config = dict(
    model='image FSQ autoencoder',
    dataset='photos of plants and fungi (iNaturalist)',
    train_examples=45211,
    image_size=64,
    crop_scale_min=0.7,
    horizontal_flip=True,
    bottleneck='fsq',
    downsampling_factor=8,
    encoder_arch='regnet',
    encoder_norm='batchnorm',
    encoder_activation='gelu',
    encoder_drop_path=0.1,
    encoder_depths=[2, 5, 5],
    encoder_kernel_size=3,
    encoder_stem='single',
    encoder_widths=[80, 128, 240],
    loss='l1',
    latent_channels=4,
    decoder_norm='groupnorm',
    decoder_activation='gelu',
    decoder_weight_standardization=False,
    decoder_widths=[32, 64, 96, 128],
    decoder_blocks_per_level=2,
    decoder_block='basic',
    decoder_attention=False,
    decoder_upsampling='nearest_conv',
    levels=5,
    init='trunc_normal_002',
    residual_init='zero_last',
    optimizer='muon',
    muon_scale='original',
    learning_rate=0.02,
    momentum=0.95,
    nesterov=True,
    orthogonalizer='newton_schulz_5',
    adamw_lr_other_params=0.0023,
    max_grad_norm=3.0,
    max_steps=13400,
    batch_size=128,
    epochs=37.9,
    lr_schedule='step',
    warmup_steps=670,
    weight_decay=0.008,
    adamw_weight_decay_other_params=0.01,
)
Rows from block 9 of the encoder of a small image FSQ autoencoder, named by matrix and row number. Rows with one number belong to one channel. Each number is 128 + 32 x the weight over its row's rms, rounded and kept within 0 to 255. All counts start at 0. Numbers have three digits each.
Before each channel's rows are labels from the 100 images, of 14976, where the channel reaches its highest value: "colour at peak" is the nearest of a few named colours to the mean colour under the peak; "peak at" is the part of the image that holds the peak. Only what is clearly more common there than usual is listed. The data: photos of plants and fungi (iNaturalist).
# convs1: grouped (15 groups) 3x3 conv (encoder.blocks.9.convs.1.weight, 240x16x3x3), inputs within the group 0-15, a 3x3 kernel for each
# convs2: expand pointwise conv (encoder.blocks.9.convs.2.weight, 240x240x1x1, transposed), outputs 0-119

colour at peak: cyan; white
peak at: top left; top right
convs1.122:090107165121145158119167184155111128116116123104055092102080119132105156107117089117115173162095164148111152123156146120129125181175136139109131121129132143117133120109106148188099146105143139118135159152147138111150133141112141048131106140124150137129065115125161135124127125119183255218127162152159115112127186087108138100127147152052140169121125099119164129129106060133123107110093093124156102132142145127171098148082147152141077
convs2.122:122116156167181117164106065085114134156143156117116156152120117125151109139074072085103172100194142102116175125125170116198145137143144153180113122130160134099130085097151138082110093109106135227099126138140086152086169131162135128169159151141131152086082142142130110137165138107127126159118112126135152146156142098191092124136149136127105106118093173141103142

colour at peak: cyan
peak at: top left
convs1.125:155082127106111095104156146118136171091110115170114141118083088147120127124093139131146145111110196081178103162065108111159129085143153118072124096138179084099103129100163143140116127175150142162159100192178118134162144142122130131177112144092104239096100090139125132175084135182106215152179210146099147065141128121085099133128156154078175163135129085096116125161119099175144071147109135082120113111118147123142137063118144110113136
convs2.125:117152156181123118143119117160154121126140147036122132176136123160174102127149178133108163109156153119180135136122126079125147097118152183155102143139168123157112072126134140098104091086130145168152152045095145182138127131090136106083176104120117180148083137103092102157154130106126104110128110174115179153080085070055110110128065144137107038122096130125172136

colour at peak: white; pink
peak at: top right
convs1.151:134111117119045164153191132162157122120240113129082112139195144119061147157195171113126135086171109113125123112134079153111129147123083133124136194119246134140137127103140141175113116131160123096118139154110143098095106139133127085089137159130108156108134221183109144118120135103125126181094102098151154130113105120154122146140123152146099156115127126169116141156201169163106141121113118129192089102162123136177149119133184107064126
convs2.151:098092159138126106151165126082151155150095101218158158172155163162165110056102142104086105106130132086098110084170121126133132147083107155150150139116088103091106136143149077113128106141207128144119077130099105102129174106128146128148171129094154091135137130118124141132139151132154089122149132198100143129171139093133149125159112097131091094106155175101175063

colour at peak: grey
peak at: top left
convs1.46:098135143162138208121136172083133133159119139134157108105078097107124088108131169093085153119248109119125122091086130082161084113107064159153140099123125154136136169143169112064070157132124073078087137152073097174076134121111097186138116157133102089125129140138105139161090091135118084142117156127113155107090180170144127108130111122099175106124087134099105085083093091105124148140139093146090156156149186097147112174176172102193142
convs2.46:147180096145162116157143124126080128151044096114094099158123125137135112178195157184150173184157121153112114177126049160131113125130079121155133093141139102133133111128119137134127074127110139108203131144137207077124103142070179144084064121122086084132131145162125120052091128122139139107091123148183151099076142176136123100126095119098129174135143109103136153

colour at peak: grey
peak at: bottom left
convs1.201:151128126115053138086114103093130103112255078140096099094188108135133068127142100154117145156156185148108160144134152091112137126119139129113160093094145100071098121127163178091124124140083134082103094082088110111092122099150143116125101128088132128132077025137153078137115119119081145151128139127122115112105255129105137151134156126157128170107172104095094136127079094113138113132093099144159082145108122116146128141106137146127125
convs2.201:146078112109133098092086111163135161132092122101136106077154133118111091121192135151121104095110107146199129149150104110094099170123120142042132102144102113125169117190140142138154113120032130203158081073130056125130138099154105143099064131062123078105106090143119130161192089130162132180132164084120139109136112118155148097125105111156079088130171150166094115

colour at peak: black
peak at: bottom left
convs1.239:145112148072026101083087130141115133083149108130128139108100134164131144118118120123180107066062161131163111136129137096112118109105078137135130086066105138101135153081136130175115133110120087076122112255118128121114139162152111119109126099117114078143106109120133113113153125080185111099164153164106118137108084177097127151114096107101075125119130139104135126106125147101124146129117113089194100102166094101115127127077113089103073
convs2.239:131142139067098170150114128161119131119126156115101148147129141122096129092181110150186179140112124136135159073086069143079113090098099159117125127140066122136117161166134127129063153176069147062143139146099142125130125108101100122109114093100131050085155098110152173063110142154170151198160130098100087041115100122125153094103111100168132107166178116093167107

colour at peak: white
peak at: top right
convs1.121:095100117133114092139115115086103154101113114152093129121119152147110154103089132141118123138245155163153139113175158134198123154126106100099154141042142139127121126108100117111148113127140113162111093193099110144144091130096143190137109109139157149168105217156163142127173174128187122170120124152181157123150074119134163150134099170080099086169159079091127091183141175093092119138130123124125129104141111130162137234169199097151099
convs2.121:147115119127122114178107108195159162126106124086093132123125129116141145140079193118128196056155161094148206141120132078171147090086124124153179121099135147164082110101137139118158090120103116120118120111117124116172144129153141142169117126171125129139140178138172126095076134089106103100112130114162084110118163113215100143105101130154128131122132075106153186

colour at peak: grey
peak at: bottom right
convs1.207:088112124117113103139081139170153109151144131174170120087108124121093130155100107126103145073232072120153115152184164132040147162123138119181133132113078102067084136164135102107104127175100131105151098094067109102126148140102149156066145135095121135119149103117123138181131154130103182116119108071153126096130206201126130168108113147113105160092095092130112143122100072079081077117078094097144103142130128108081109158127116154211116
convs2.207:111087152140182156134189188081146099127105104176135017074092140120182057119196116153152101110137097154099092176101140104107228141134119130171062168100097143097124176169144115162100128125117124201133143069119074114102166169144055120152093137155150113130073132133152053100178138157141117119126147137183124110143072168128100131140089104177194100095137163185130059

colour at peak: white
peak at: top right
convs1.233:113155117242241168112151143137097135105210128126108125115093123118137109114175116144151121205128121143122120162145094183094165125136117156174140126154120141125159169096119132062075124128104110105134077092147089122096113132132110206150138125121134111161191196097127120126101127119078165083116077107113118103087103115099123140051146088066103116097132089156085116136074130125172127154088150137104124119114096138159097140162156110091112
convs2.233:022093184119128144178161086147148062151137144150147122103111150164133116101182144147143167126129175133149094120128165148144082144140102133142135171124110145079165116123107175099198102136107109185156147093152031099124113114128140118192139079123134174124148162123088100055055117104160153113134186159124161148106160085164131165138126161125093150104097175100149205

colour at peak: white
peak at: top right
convs1.39:164147146128150084153155061160137098144132117083161093118092128136112160145103105116091116161117114139082153103135114078112130143125146114211151202113133116141112160161101154033098163121110116123120167102082168070118098141142133094094170070156162127129118150149119070068106094102181136114167087105091119101167109048107157115108179161157092107153159138148091112167123188143145086127100138086123114086142141085071158109194113136063119
convs2.39:163127124155154130096156143128105092112157137090162171079146154104137139144087124141123132096118114160134111084144089127157140102155095084106159145131116199068097121101153147111069130142146150167120129158129147180120128132106086148072141148148069135149093123152106150115153116100134168147136168157136157151167140091164140058148099162109141102148177141091065143

colour at peak: black
peak at: bottom right
convs1.222:126147117048096115138157109131133152173165182089110106141128128111088100089099124114122131196223180123101115115165106183175175106121147072095090129142097122103095094106112076078077135161142129163095162024177131155129087077106138143095110092125069085140143094065101138112114147142143060100126134114108110100120109106124134064154172093131115124112124090142117145164150138148135148078111118150163075121112127161201145146159102134136139
convs2.222:105123141135136104174176097107072153137115218123202137174151117084144128154157129166111139111111111158144127125105106083165158111100116118171118187111076085084127141153138187165077118125105155102093088140165107080110082115124117108141177078114110064170132112154115109068049134152149132101135128211123130141156137075071122182120112141078115111131140150142134150

colour at peak: black
peak at: bottom left
convs1.208:132148181134071107126154120170118139146069068141169138149121152137108097131088126145139138132215178128170160116126116090150098073089089156156157116139179090102130132156125156077108148066104115137122152061116111137059120116104114166119122085080133094118076135098111072134128119136140123167092131134138117116101192133117102124125099107122163130138190165105162091097030117112158117121123120154233139124143142117178156136113225126161153
convs2.208:155102141129115077084116131131116140116105107120165149128140104106123159128137144100088083157065154118148084106094131107143116100101123136156144070163161157112145124132150078143084083113124104146130124116139100180140124108184105155145146130115135141103132112139105094138108166147165122169156106127150148130156113150112094065165067118117142094114164156091125129

colour at peak: cyan
peak at: top left
convs1.127:191099104143084187137165183132138151119231136129025082136137148104127124105109121134125128137099177132147138126137103127118125128143164133111089118103107107117129111107091182150102170129128134125134160129182141167182123129123097037142096133142078170122096113091121151122084133100094157224141118146117115136089199116138128121129156089088177161090132107134182126115147051128072078144080099097195130102132135112129097114085163135096112
convs2.127:105090181151090213164118123072168110178171119174120095051133100148106037156143135094103079119119160134174116134136145115184124129093192119163163067140184159092024126111148114152142128078202141153151143143130065149127138145154072141131119084144174120084080119140114170199154073145090118139120122123114139132149160094138125106097107063146079100096124097130093136

colour at peak: cyan
peak at: top left; top right
convs1.1:113122121118154129169149153137075158128169130098087125174120159106056166167153139166132120125169121140169136168121123147173081111138127075155143117140115126146123092081110146209206059093132126127108065103143135096100103117089114186118123124090113123115091147114175111130132098138124164121119133114116088098152191107080080094061062096139152083094069160132123183113123082105111136068101116095124109155099126111092132185193173163148072
convs2.1:159131062086130127107107083113145092125098118148155112094129169154133161072136108123104091089107122103131115122096144137141070103158062183137137117151193113166146123126126092085151153201094070140086149168105062156124168084122082127143140135124145178088118139096152127100167106115134097122090131124129116155078122136177112137146072082188106187126118146065100107

colour at peak: grey
peak at: bottom right
convs1.36:122100120109117165114086132141139106116172131165123115143117131126142060128116118132123108155031117132138140119109119127023121135151093131151116130135184142151122134148131101144127146143109149159138162096137153157133155112124116153158117162128114146130066255133101129125145110118102218129111145149141146128124097119131087155113152100124170198148135132119120131143154102121144113133173172064138141086119112109108131119176126139117173
convs2.36:129132074115092123120093078144154160130128142152113110175121104000122155131132144162138116125146133190169111134104122116131158052096093149159155148109139147079089145170125154139145125107117129074116160125149210120139087127061131109148067157129120083149125077131132170146093142133155149092084155167183123113123144192094172196114092116126045120147139116107098128

colour at peak: white; pink
peak at: top right
convs1.92:118113092138188217117111089159088092165138062136138152095183137149236188149195101134126115116170135131117146070145125127165217110122148127130145146057069116134138080100103142147095120111122132133132168120056121110141148109144083161126133114117118087058144169150152115107138145126150157214118105119120118076152150108122105117113125135116114055107136107110121108113088105109108138148160157131117060109096119109147118124177197153120123
convs2.92:138117113149145151121080130144139159112109156127162150070139098103133125125111059096084134119115141086101091117124081131125093108097118127172123123080142122080126160140145150082134130140110116102188143121106131124127131098125237113147139116188165112185176128147149128142140126097170134155128077205175136140070067122135174117130081140164157150140151110111138130

colour at peak: white
peak at: top left
convs1.143:146144127178141130147145143109126143127096134111118130063159111162210190132138197189126126128165070154126121094115089155149134115153118093137124112119093107132103101100137080178094096162140074099138130120101122161141129171133145234221128139125188174175177103134146134151106097132145105138140110102066131133078106111159109084103103157108117093131149087107114119212144166134115133203118160146134092159112134083084088070162157096135117
convs2.143:089150120066177127166067117123154202123102152101086113152103127101114113079080096104125137161113134157136137121103115147135112087202104150152123220191129134096152152102122192092152138170143102099127132063115103138108127103141118125131147160158086114120149106137129121076000128116085133095130123157144132170090170130191141157113139149082125128133104102196107135

colour at peak: black
peak at: bottom left
convs1.226:097148126038160062141124143114098105143102112134136114134116144173138124128120111105112127068133116134116145154140139136101127150137141119108099114160116157102104119053068070101103152113132107178119165158143102149120109099141113077110090115118125114130117102112101094117109095116131087142158114122163122080140170126141114116156144084176110083090128109077120113056145110120096114147116134075255187105122144112123111142134091072125114
convs2.226:142149098113191122128156150136121096122133147123119146127129135104109158076113123123071100109124149147057129090098107150141104164117121173087111093135110086129156132120079101159121132131125105136130103080129075114125153138134145140094094140107100131148153114144113153138130144127086126179136101124151126136159121152123136082136079137178162189055143151080127116