config = dict(
    train_examples=45211,
    encoder_drop_path=0.1,
    encoder_depths=[2, 5, 5],
    encoder_stem='single',
    decoder_norm='groupnorm',
    decoder_widths=[32, 64, 96, 128],
    levels=5,
    muon_scale='original',
    momentum=0.95,
    orthogonalizer='newton_schulz_5',
    steps=13400,
    adamw_weight_decay_other_params=0.01,
)
Rows from block 5 of the decoder of a small image FSQ autoencoder, named by matrix and row number. Rows with one number belong to one channel. Each number is 128 + 24 x the weight over its row's rms, rounded and kept within 0 to 255. All counts start at 0. Numbers have three digits each.
After each channel's rows are labels from the 100 images, of 14976, where the channel reaches its highest value: "patch colour" is the nearest of a few named colours to the mean colour under the peak. Only what is clearly more common there than usual is listed. The data: photos of plants and fungi (iNaturalist). In brackets: how many of the 100.
# convs0: first 3x3 conv (decoder.decb.1.1.convs.0.weight, 64x64x3x3, each kernel summed), inputs 0-63
# convs1: second 3x3 conv (decoder.decb.1.1.convs.1.weight, 64x64x3x3, transposed, each kernel summed), outputs 0-63

convs0.28:131128147122113131140140149155109129117163139121154117135199148106142131176107141175145121113161102147140150098084099150119133146113131151170203093156131138136133113115113129110126133140160109
convs1.28:143119122127159128115137116152163087164140098115117107115083132162117063159148101122130113154133124140102109147153125135101110158133139164114108141140128084133142147130096114192079128156137114
patch colour: white (27)

convs0.46:109006148118134127149166094105145144120129144127124094168161150129143133130132122128142128143147153119126142174108103117114118115133155154160131136127107145150103141134108142132150140110137151
convs1.46:151213163133128124176082147177139131121138113137153146120126157158119126121119129162151161091093091126146092092124132162139132126149134133106114100138121103112159133120127137124107156124108111
patch colour: black (61)

convs0.4:135151134113178106151124091169182128133106157138111132155111143108124139144140130090140177145156126141129136132109121141157096134171123111130084134134087139107111154116133089145150122183083130
convs1.4:159077144147139135091127131115106144140165124123159126132143115148135117135109170155109093124112130096139147146152163108100192130092128144134188086147138152138137116097132140096112132112153090
patch colour: brown (62)

convs0.2:127120137123137116162136089106164128152115084166124165146105143125105160141125133107155102145102137137175085172117101109128136142138110104138156170118125120111096125170149084117147112090102160
convs1.2:169139127152157130124116147151149115156119177109104098152137157129082079138111150146112132142174125147110166088157156154106089128126114134147183113128159117140155129079127143153125118134125127
patch colour: black (28)

convs0.40:119119098133124124154122128147127118103153150147126109122129152136119137157136078126129141105145125134131115140135121188117102144123136128094136150255135162132135130118146139130135113099142130
convs1.40:113144138112116141133139123130128129154117182128129148118129117117125132084123174118126151158138153091122094152106139063140100072163120137133078141120141126159108120073108101139164094117126132
patch colour: pink (28)

convs0.25:103143111128104146119116137109132116137101149145116183092133085165125116137115130150106121112145106095128107115077119177131124139165116114145147129118202107135111076142122119073145120138124127
convs1.25:152180147123140132138121110158146168126139112144150055152148134072118136081157151147161105165111125119157112119145119097124113145105124150098131145167148142133112128154148152138106102133097126
patch colour: black (65)

convs0.51:120131128143100090131115112099115155074126098180131147141111113141083119143097157107122103126119146108140137152158098123109134128140107093130118138098183125152128093146095178077137124136102149
convs1.51:178125123139096152118124106163157121186115155127123144139146145125176138179133162101135139127155118099135150107175119158149110150143123128109121155113088089142118085103127120150096112131110099
patch colour: black (59)

convs0.37:122153101115098112140135134120150139129100160181098147136111104131128120135116161109144052166104141118130142124153150109101136107159080075096135111109148135132113115148110107109152089151152129
convs1.37:126152119110136144128079168173127118147131086111152114148147104126128099143151128106118160106126134124127157193121145162126147161074153154145124163116115095139158115152088153117097130128156118
patch colour: black (31)

convs0.53:122116115127131150114114160144144079118149122151132150141132094142136113141153073181116109144152111152142115133119133117114161122087102141169104123104169105141135155075101191130130143160130127
convs1.53:145135142145160118162154137140130188172129127127111127114124122106106158140098147143161142072132108134137172164135147145145127163164169159110135110112103163097085126118141122159144123102132096
patch colour: black (40); white (26)

convs0.58:137132109136128139129104080111163091128134119109125144130124090140152157191128108101117135148108121163149164087096127121142106118121098075129114092162135121121141154164119071121165134136141105
convs1.58:129133122130148114139163152150115111117141149124135111128145144091090123068128152153151152160154171140130115175123118155092160136154127187108141148119130111156138122103121108103059109123135113
patch colour: grey (80)

convs0.29:116114136128157114124137121145156124128145160158132120157160141125130145127144106150156109115141119145137122120154139192109120156142167128142129137246157158132149120119146126106121106105131133
convs1.29:126124111134139165113124160119116144146144124099176134110112085156123077150136167130110136116102166093136123171131128118145102099080129147118102153131092137145121116118075160178120159142115137
patch colour: pink (26)

convs0.18:135135128110136145129112074151141131163131164099146155127120130119105130090129154101124158169128162097122116135145160098160082145115166132131076101112122128094135174120159112170090127118129106
convs1.18:137140118154155127153150122095102144116142087158145125122135133155156133136154094155130150083189116145088140144092144148134150111150105134132173131135139111160096124112106138073176121106150141
patch colour: pink (26)

convs0.44:120104174114150141117128134094101145118108192112139146145186126091156140144118122150105140082153134109109151123119133134125141121123189115141103138131100165131110116106131151151091185122119132
convs1.44:167105138133096113116073141150171125115149079130138133126133187128125103136135151096130145159097129150120085105122140121129112137132149163145132060121168146123146124153128148099132112167134105
patch colour: white (62)

convs0.32:140138102128138124112122136132141125147124130073129154077122092127114099108093145129149120125137098072175122137099164118127137131142125153125134066123128114111094104107160088099159155130161163
convs1.32:073144145136120095117158130167108193106141135110120139163131137083114141117158096116120136150098171158088113107142122147129132139158103101125121149137087154158123139166102131135090123136104130
patch colour: yellow (59)

convs0.41:164107138146147091142152165125083161118148105138124092139152146129133146135164158123156118102168123159143158104115089135163125131073113150180153127117101132125115148156149130135128153128169102
convs1.41:124150126136123133124146139171182123179155140096137138108126149135087107161130101193153116132137114149107112147162136160076131147144140131151093116134142096134141160098090140124116157118106108
patch colour: yellow (52)

convs0.45:143118112158142079136154078126149099080139131105113151112132126132129153150110122109146179152126138122114163135122134130135117119120122138100166087188127090153105178149150170158132135124147146
convs1.45:149147135130086149120107122166103095157131135128118138091162139157160105164134104107152099126138126159158110136087121137118143165108149122176077132076111131118160103146107132146148150099098118
patch colour: grey (74)