Weights of a small image FSQ autoencoder: encoder depths [2, 5, 5].
Rows from block 4 of the decoder of a small image FSQ autoencoder, named by matrix and row number. Rows with one number belong to one channel. Each number is 128 + 24 x the weight over its row's rms, rounded and kept within 0 to 255. All counts start at 0. Numbers have three digits each.
After each channel's rows are labels from the 100 images, of 14976, where the channel reaches its highest value: "colour at peak" is the nearest of a few named colours to the mean colour under the peak. Only what is clearly more common there than usual is listed. The data: photos of plants and fungi (iNaturalist). In brackets: how many of the 100.
# convs0: first 3x3 conv (decoder.decb.1.0.convs.0.weight, 64x64x3x3, each kernel summed), inputs 0-63
# convs1: second 3x3 conv (decoder.decb.1.0.convs.1.weight, 64x64x3x3, transposed, each kernel summed), outputs 0-63

convs0.29:144109130130134104162118130112088158103136163107171092183153115129141144114104131110104162098112135119106135136084105079134128155142152171088146119116129186142128130125106148120150113097148140
convs1.29:100153123135122167121120105128145127167109125165115141106146098127126135096126134193147158145156113171148186140159116139138116130132106113140097129102144077156141146114111156075144157143112141
colour at peak: pink (41); purple (30)

convs0.41:141128119094104112166138129136131124105099146112096112109127135103149139136128074135134153118153129141113141126116139142164255136130114117150162135117142130103134128127146108133125145143104129
convs1.41:132132106117136160096138131100151132159147099140161137141100110151091080120139196121127101115124090101142114097144124103112092096099147129099062110161137141160109130120117145136128123120143106
colour at peak: grey (68)

convs0.0:116143131116096079104187140112129152124167131196128110133091116095094127106123145157098111139137112127129127145179103090114110119149108104135104104113136099149131103125127167081135129138112133
convs1.0:134123099161123166121111115177145109152127137074155159111161130160168143149155109105124129091124153108081149120095128150114090121135143140164146165137138122117097181144116114157125132138135098
colour at peak: black (39)

convs0.6:092167105147106105141117101133142142147118139135132159126086145128083128143132137099107105173106143114177110108147156150145107106128079095120101125175129152143083131170136097097137106128145122
convs1.6:147128153147135127128174128170122085104134124139104109128139135114140138072094133123130153102137144104054166162138109109125113145156170153127139146108121097148110109070131125151105133121103117
colour at peak: black (25)

convs0.36:163078155119107145123151153133143127151117167143154141101115102143121131146143184081158109153135135113120078110127160123138121138118099119129108130113093125112050123114115096127122122114172121
convs1.36:091147107099120152129117103070114120122123105139118094162135156092154150100082105163104113152155147133136115134136088120080144099129171107142160109151110128152115133114124175106109113147105131
colour at peak: pink (27)

convs0.33:133114173097116174099182123132108169170115124119104181098094130138118162133106135112098133112174128113156117111117104119111127148114139088138149139139124119102093100107163103100149135117132106
convs1.33:112155107094116110131095126120128111100129110109153054162175122121146080123137101131129109146138164141112133137125129136137148074115090153109076125123112119143148145138096107106083138134149152
colour at peak: pink (25)

convs0.22:114154092160100072139128075133094161123128117116103117147104114136118102103094144106079146102095092094131137099119134132137113132175106145145115138139147149137165099123122128085128093139113146
convs1.22:133119137119141138131139136108133137138120127137121118127092094111114143125154148093127100143149127183110163154121127149120113120070099157153162119107165071200106129134112135140170130099162149
colour at peak: pink (51); white (29)

convs0.4:136096181127111135118141136139113167146126209124161121110149098173090103135096138139113124097132117103117126139112123150120138112109108126110125127105128168138145092145101191121124167124110126
convs1.4:115150061092123150150097138130138133156143089155162137183114134091186113104123108117102118116146114148142142131118102122116101124152123128133139128111118080134065139126147124123117080141126124
colour at peak: grey (72)

convs0.61:144115164124102197091136093135125117154109125082152104080105136134146127120144128107105138147130175108112117121104138175129125122126135152089095146117143114108137129132141156191132146128165118
convs1.61:106120126126117102153122117125097113159146126144140117194122144151130174139113141147132084127146134125120180118123112096131123182129074103154156082134132178158135152098134116114152102129105125
colour at peak: white (53)

convs0.26:127162144099199120113127120098148143196102127119155123118122122125108121132097168100086138148095159141143135151123110090129142120137102119141134097093107119084160115116129087132158132117106130
convs1.26:115123167127087124143129190166137153113155096141139142131109118138146103132144113154158077162106090126132089125122126109155110129148092137141126117122122176096134099158117122082141137131136178
colour at peak: yellow (36)

convs0.56:120161160130127143146150112169190108122160117177147135122138151107127101151129115136154124163170114143139116149132150126146137101130099173139124132190117128125118157095117126158137076154111152
convs1.56:111109072151123112131125156137058147157118150057100115137112117117118136129100131128138151095084129125105109111102115138097159128129130116130121117092152135146124089167132129105084148120150111
colour at peak: black (51)

convs0.10:143131156105111129142116158116159097142103141110088125113148131156145159220097134137166074176133094166126132097116152150128139114110141144136134118137134129137132133179129125113139139124144115
convs1.10:168120129111124162133155082144105166120152124131181142135134129110120096056130119105112168098124142117113154138137084117155139134138141146077121117126144110126121156089142104157095096147115144
colour at peak: black (25)

convs0.30:126122110129139124142104164110100140082149123130162134137115181153120110149139111128133117097171111124116124142103131175103153106117119140130136142136136169152147111046118126134131116113128201
convs1.30:121110157139119142121108107156146106148115114097143117123119090093121153098113141133115115183094144117136111158155092102167136129117127085143122105138119077108105145192129134126115139118112066
colour at peak: brown (62)

convs0.57:146152154127122128145139140116110133129188067084173146120166138210126141153133154122118157116125129136142139138160087147127139154150136142129130124133112111134160131158127121180145141144145113
convs1.57:118129113110116126123108113126110092146134171150137099135150080065130125106103129175124095095126097123098105133089152111131155110101133120163133128105137171115109078131139128097083126095117115
colour at peak: white (45)

convs0.47:112106140130140129119129152121135107182128131174149155173176147120113128153151099140159089119118144145096075123118146084119128110119129115141119138111181165105109115160133127114117125099118072
convs1.47:108141115106143089160117110090126127088102091107135098120100141118100091115097132143089135105123147137146156148102097148100135108140115186140168126121097086132111133127120133141138141161140188
colour at peak: black (53)

convs0.39:134117093126128106171136085168125088124132093132122139094133125120121116136135145128110136139110112121114155110096111141130140109092059140119150059130112107116147151144131157133191130119172114
convs1.39:129150135094145192089148152104134127131106138141120113119169150144124134116128107127151119114155112156149087150145097113108128123178186077150108106159124146114126112123096142143095152137115166
colour at peak: yellow (40)

convs0.45:120129116178113125119122157108160108125089096136140144116164098159114153124130107135153104129091162119144135120070122208129130116133162106145136120121162121126102109132144130116136177128091157
convs1.45:143117130087164130141136117167120153151164147135123143152107159134124123143130132127091152108146090132106138132167140065117142120099091150089120160131141156149164119111108120137141075095146082
colour at peak: black (33)

convs0.63:174122154122095140103125106128123124150149138162129121087100190135197120147111130088129132134112126108128161110127123120105112134127152106099137127140145126152151112154126213152116136116139143
convs1.63:086126129133170135117134175131129133153107115102122105108174095129110129112158123172119138137133108163124074127105143131141140107137079144138094141096097112106134093111168072096137138112135145
colour at peak: grey (70)

convs0.1:092147116162124143107094144121175101132117152133123126123117134155142088108084126110110094132101100144121188122114125151180118115145106128161138091086120081120120123114077132132145147124116101
convs1.1:139104125122134113133165132129136163112122084137119112116151166061115112104154145108166175129107128102160096114124155098108142148116170155106130130161141163124154149121187126121128125091128143
colour at peak: black (27)

convs0.27:136091143165140135124146103109135082116165128099153127151150119119158159167136107132139141131119143160121155070102131161129143120104127143144153112186174091125113174144155140109125145142092125
convs1.27:085158113107125145070136150158095132127100139148131132116121142125110110103132125158110082122144122086120121202108148111167119150145129129090131171085119165151156099137107142137132138124142124
colour at peak: grey (82)

convs0.16:128146156147142130123117139128109122131125105150138134149144125141132122136126162126106170153116122124100133133115120107185255122115126125118185105117125109142109120143132128128116113111120137
convs1.16:137119106128149119109112137152132119127149153147147128106113132150117140117124102135158116124145138143145107150117125217072122149126132143132043126172141142149142125135088123126162126097112161
colour at peak: pink (27)

convs0.21:133143156134103101063145136119156168132149137116114110073134103121116110097119173064179104141115119104128150151126122115113133138148163095118141099134110076130132134123128111123133141133088129
convs1.21:111121103135143126143105065079128097114120156147146149157102151131139144173122101158079148125140109137125122099094153133130139112077090086126115146137154185137120131132116116154128118152136104
colour at peak: pink (39); white (37)

convs0.38:133110092112119125109121174110118165146099136081086092150139092126176139114118193100155122078118122146132103125124158140124121125123173098101097161127126140111140114099128099124125122115106123
convs1.38:131153172120137103167126125137126081125157123126143158090135159085092157115139061152111152140125127122127126131117105119126147141142085164175162124100097113135151126126109173117113139162140141
colour at peak: white (49); pink (39)

convs0.44:113132116156082127127124110142165108111125100192101143082123144122118141136131148149117140123116113114161126113113162138072135102159109124137127143089204163116117123168123132097123135140145103
convs1.44:141133138129150156123126130126107171158123142066123072120098086145134120164156116130123119153148136136122110125123119135124089156103115130120144111126035113109144117108135156157090146128144116
colour at peak: black (47)

convs0.58:129117114114169143138136108164165148140143130119125150147132171109140156128146105131153157144134127166156122151163141146160095124160213100136092095146152125095138138146143097115123120098111144
convs1.58:150133128135106120130124149081091104118137143098158117101132093144094109125104152147130091125161116097106112126114102146077157138095063151130141179108129120153140088117112154140108159141142128
colour at peak: white (28)

convs0.7:111162103116116128138123105125123131145107124135143136123084140126150151153099128130121147138100206113137080132120147098107146104186094100163124137111120137063133099127125116087148112147110143
convs1.7:120113109158124129115106154123111116108122107136127104145100128135130123087080109107109109140152065117154112144138108147122104144071183160082090127137142114116089145142155146151141080121119122
colour at peak: brown (61)

convs0.48:120120120153130162134103135170134104123128139096106157155164166119162114115113115121148162144129091208126104103142160171139153153148133127117132162153113141125158165108135152114110117161123103
convs1.48:141136139123101088116124139085139146133132088157159131116104105158093125145140149140112096143142165075152139151123127089111173084114163145144104099139157118095099126149119126164149108107117163
colour at peak: pink (29)

convs0.46:105119109135149100146117160113098123113106097164122143154146109151142149133114082107164143113113134138163114118085104189148130111143118171107134162133163167144086115114157124126096162111152141
convs1.46:137139141131100145113113122119149143123149113105138137087135177104079123135143156158123147154141108127102126122133148063116133116108158059146126115168117105126156151145109175111157141161106153
colour at peak: grey (77)

convs0.43:156105127108123104179104191149129138121182089086141099120162122176144137122154143129111148133131146157159130131104113124115172144098127160143122093098117116111126124094113134128155105128154149
convs1.43:152156164093111118131142112141089161158115178179153137105175122146070136135107131138127121096141119155117126122127131084125156125169105128122068112109107124151120129144143115135124115099097146
colour at peak: yellow (44); orange (32)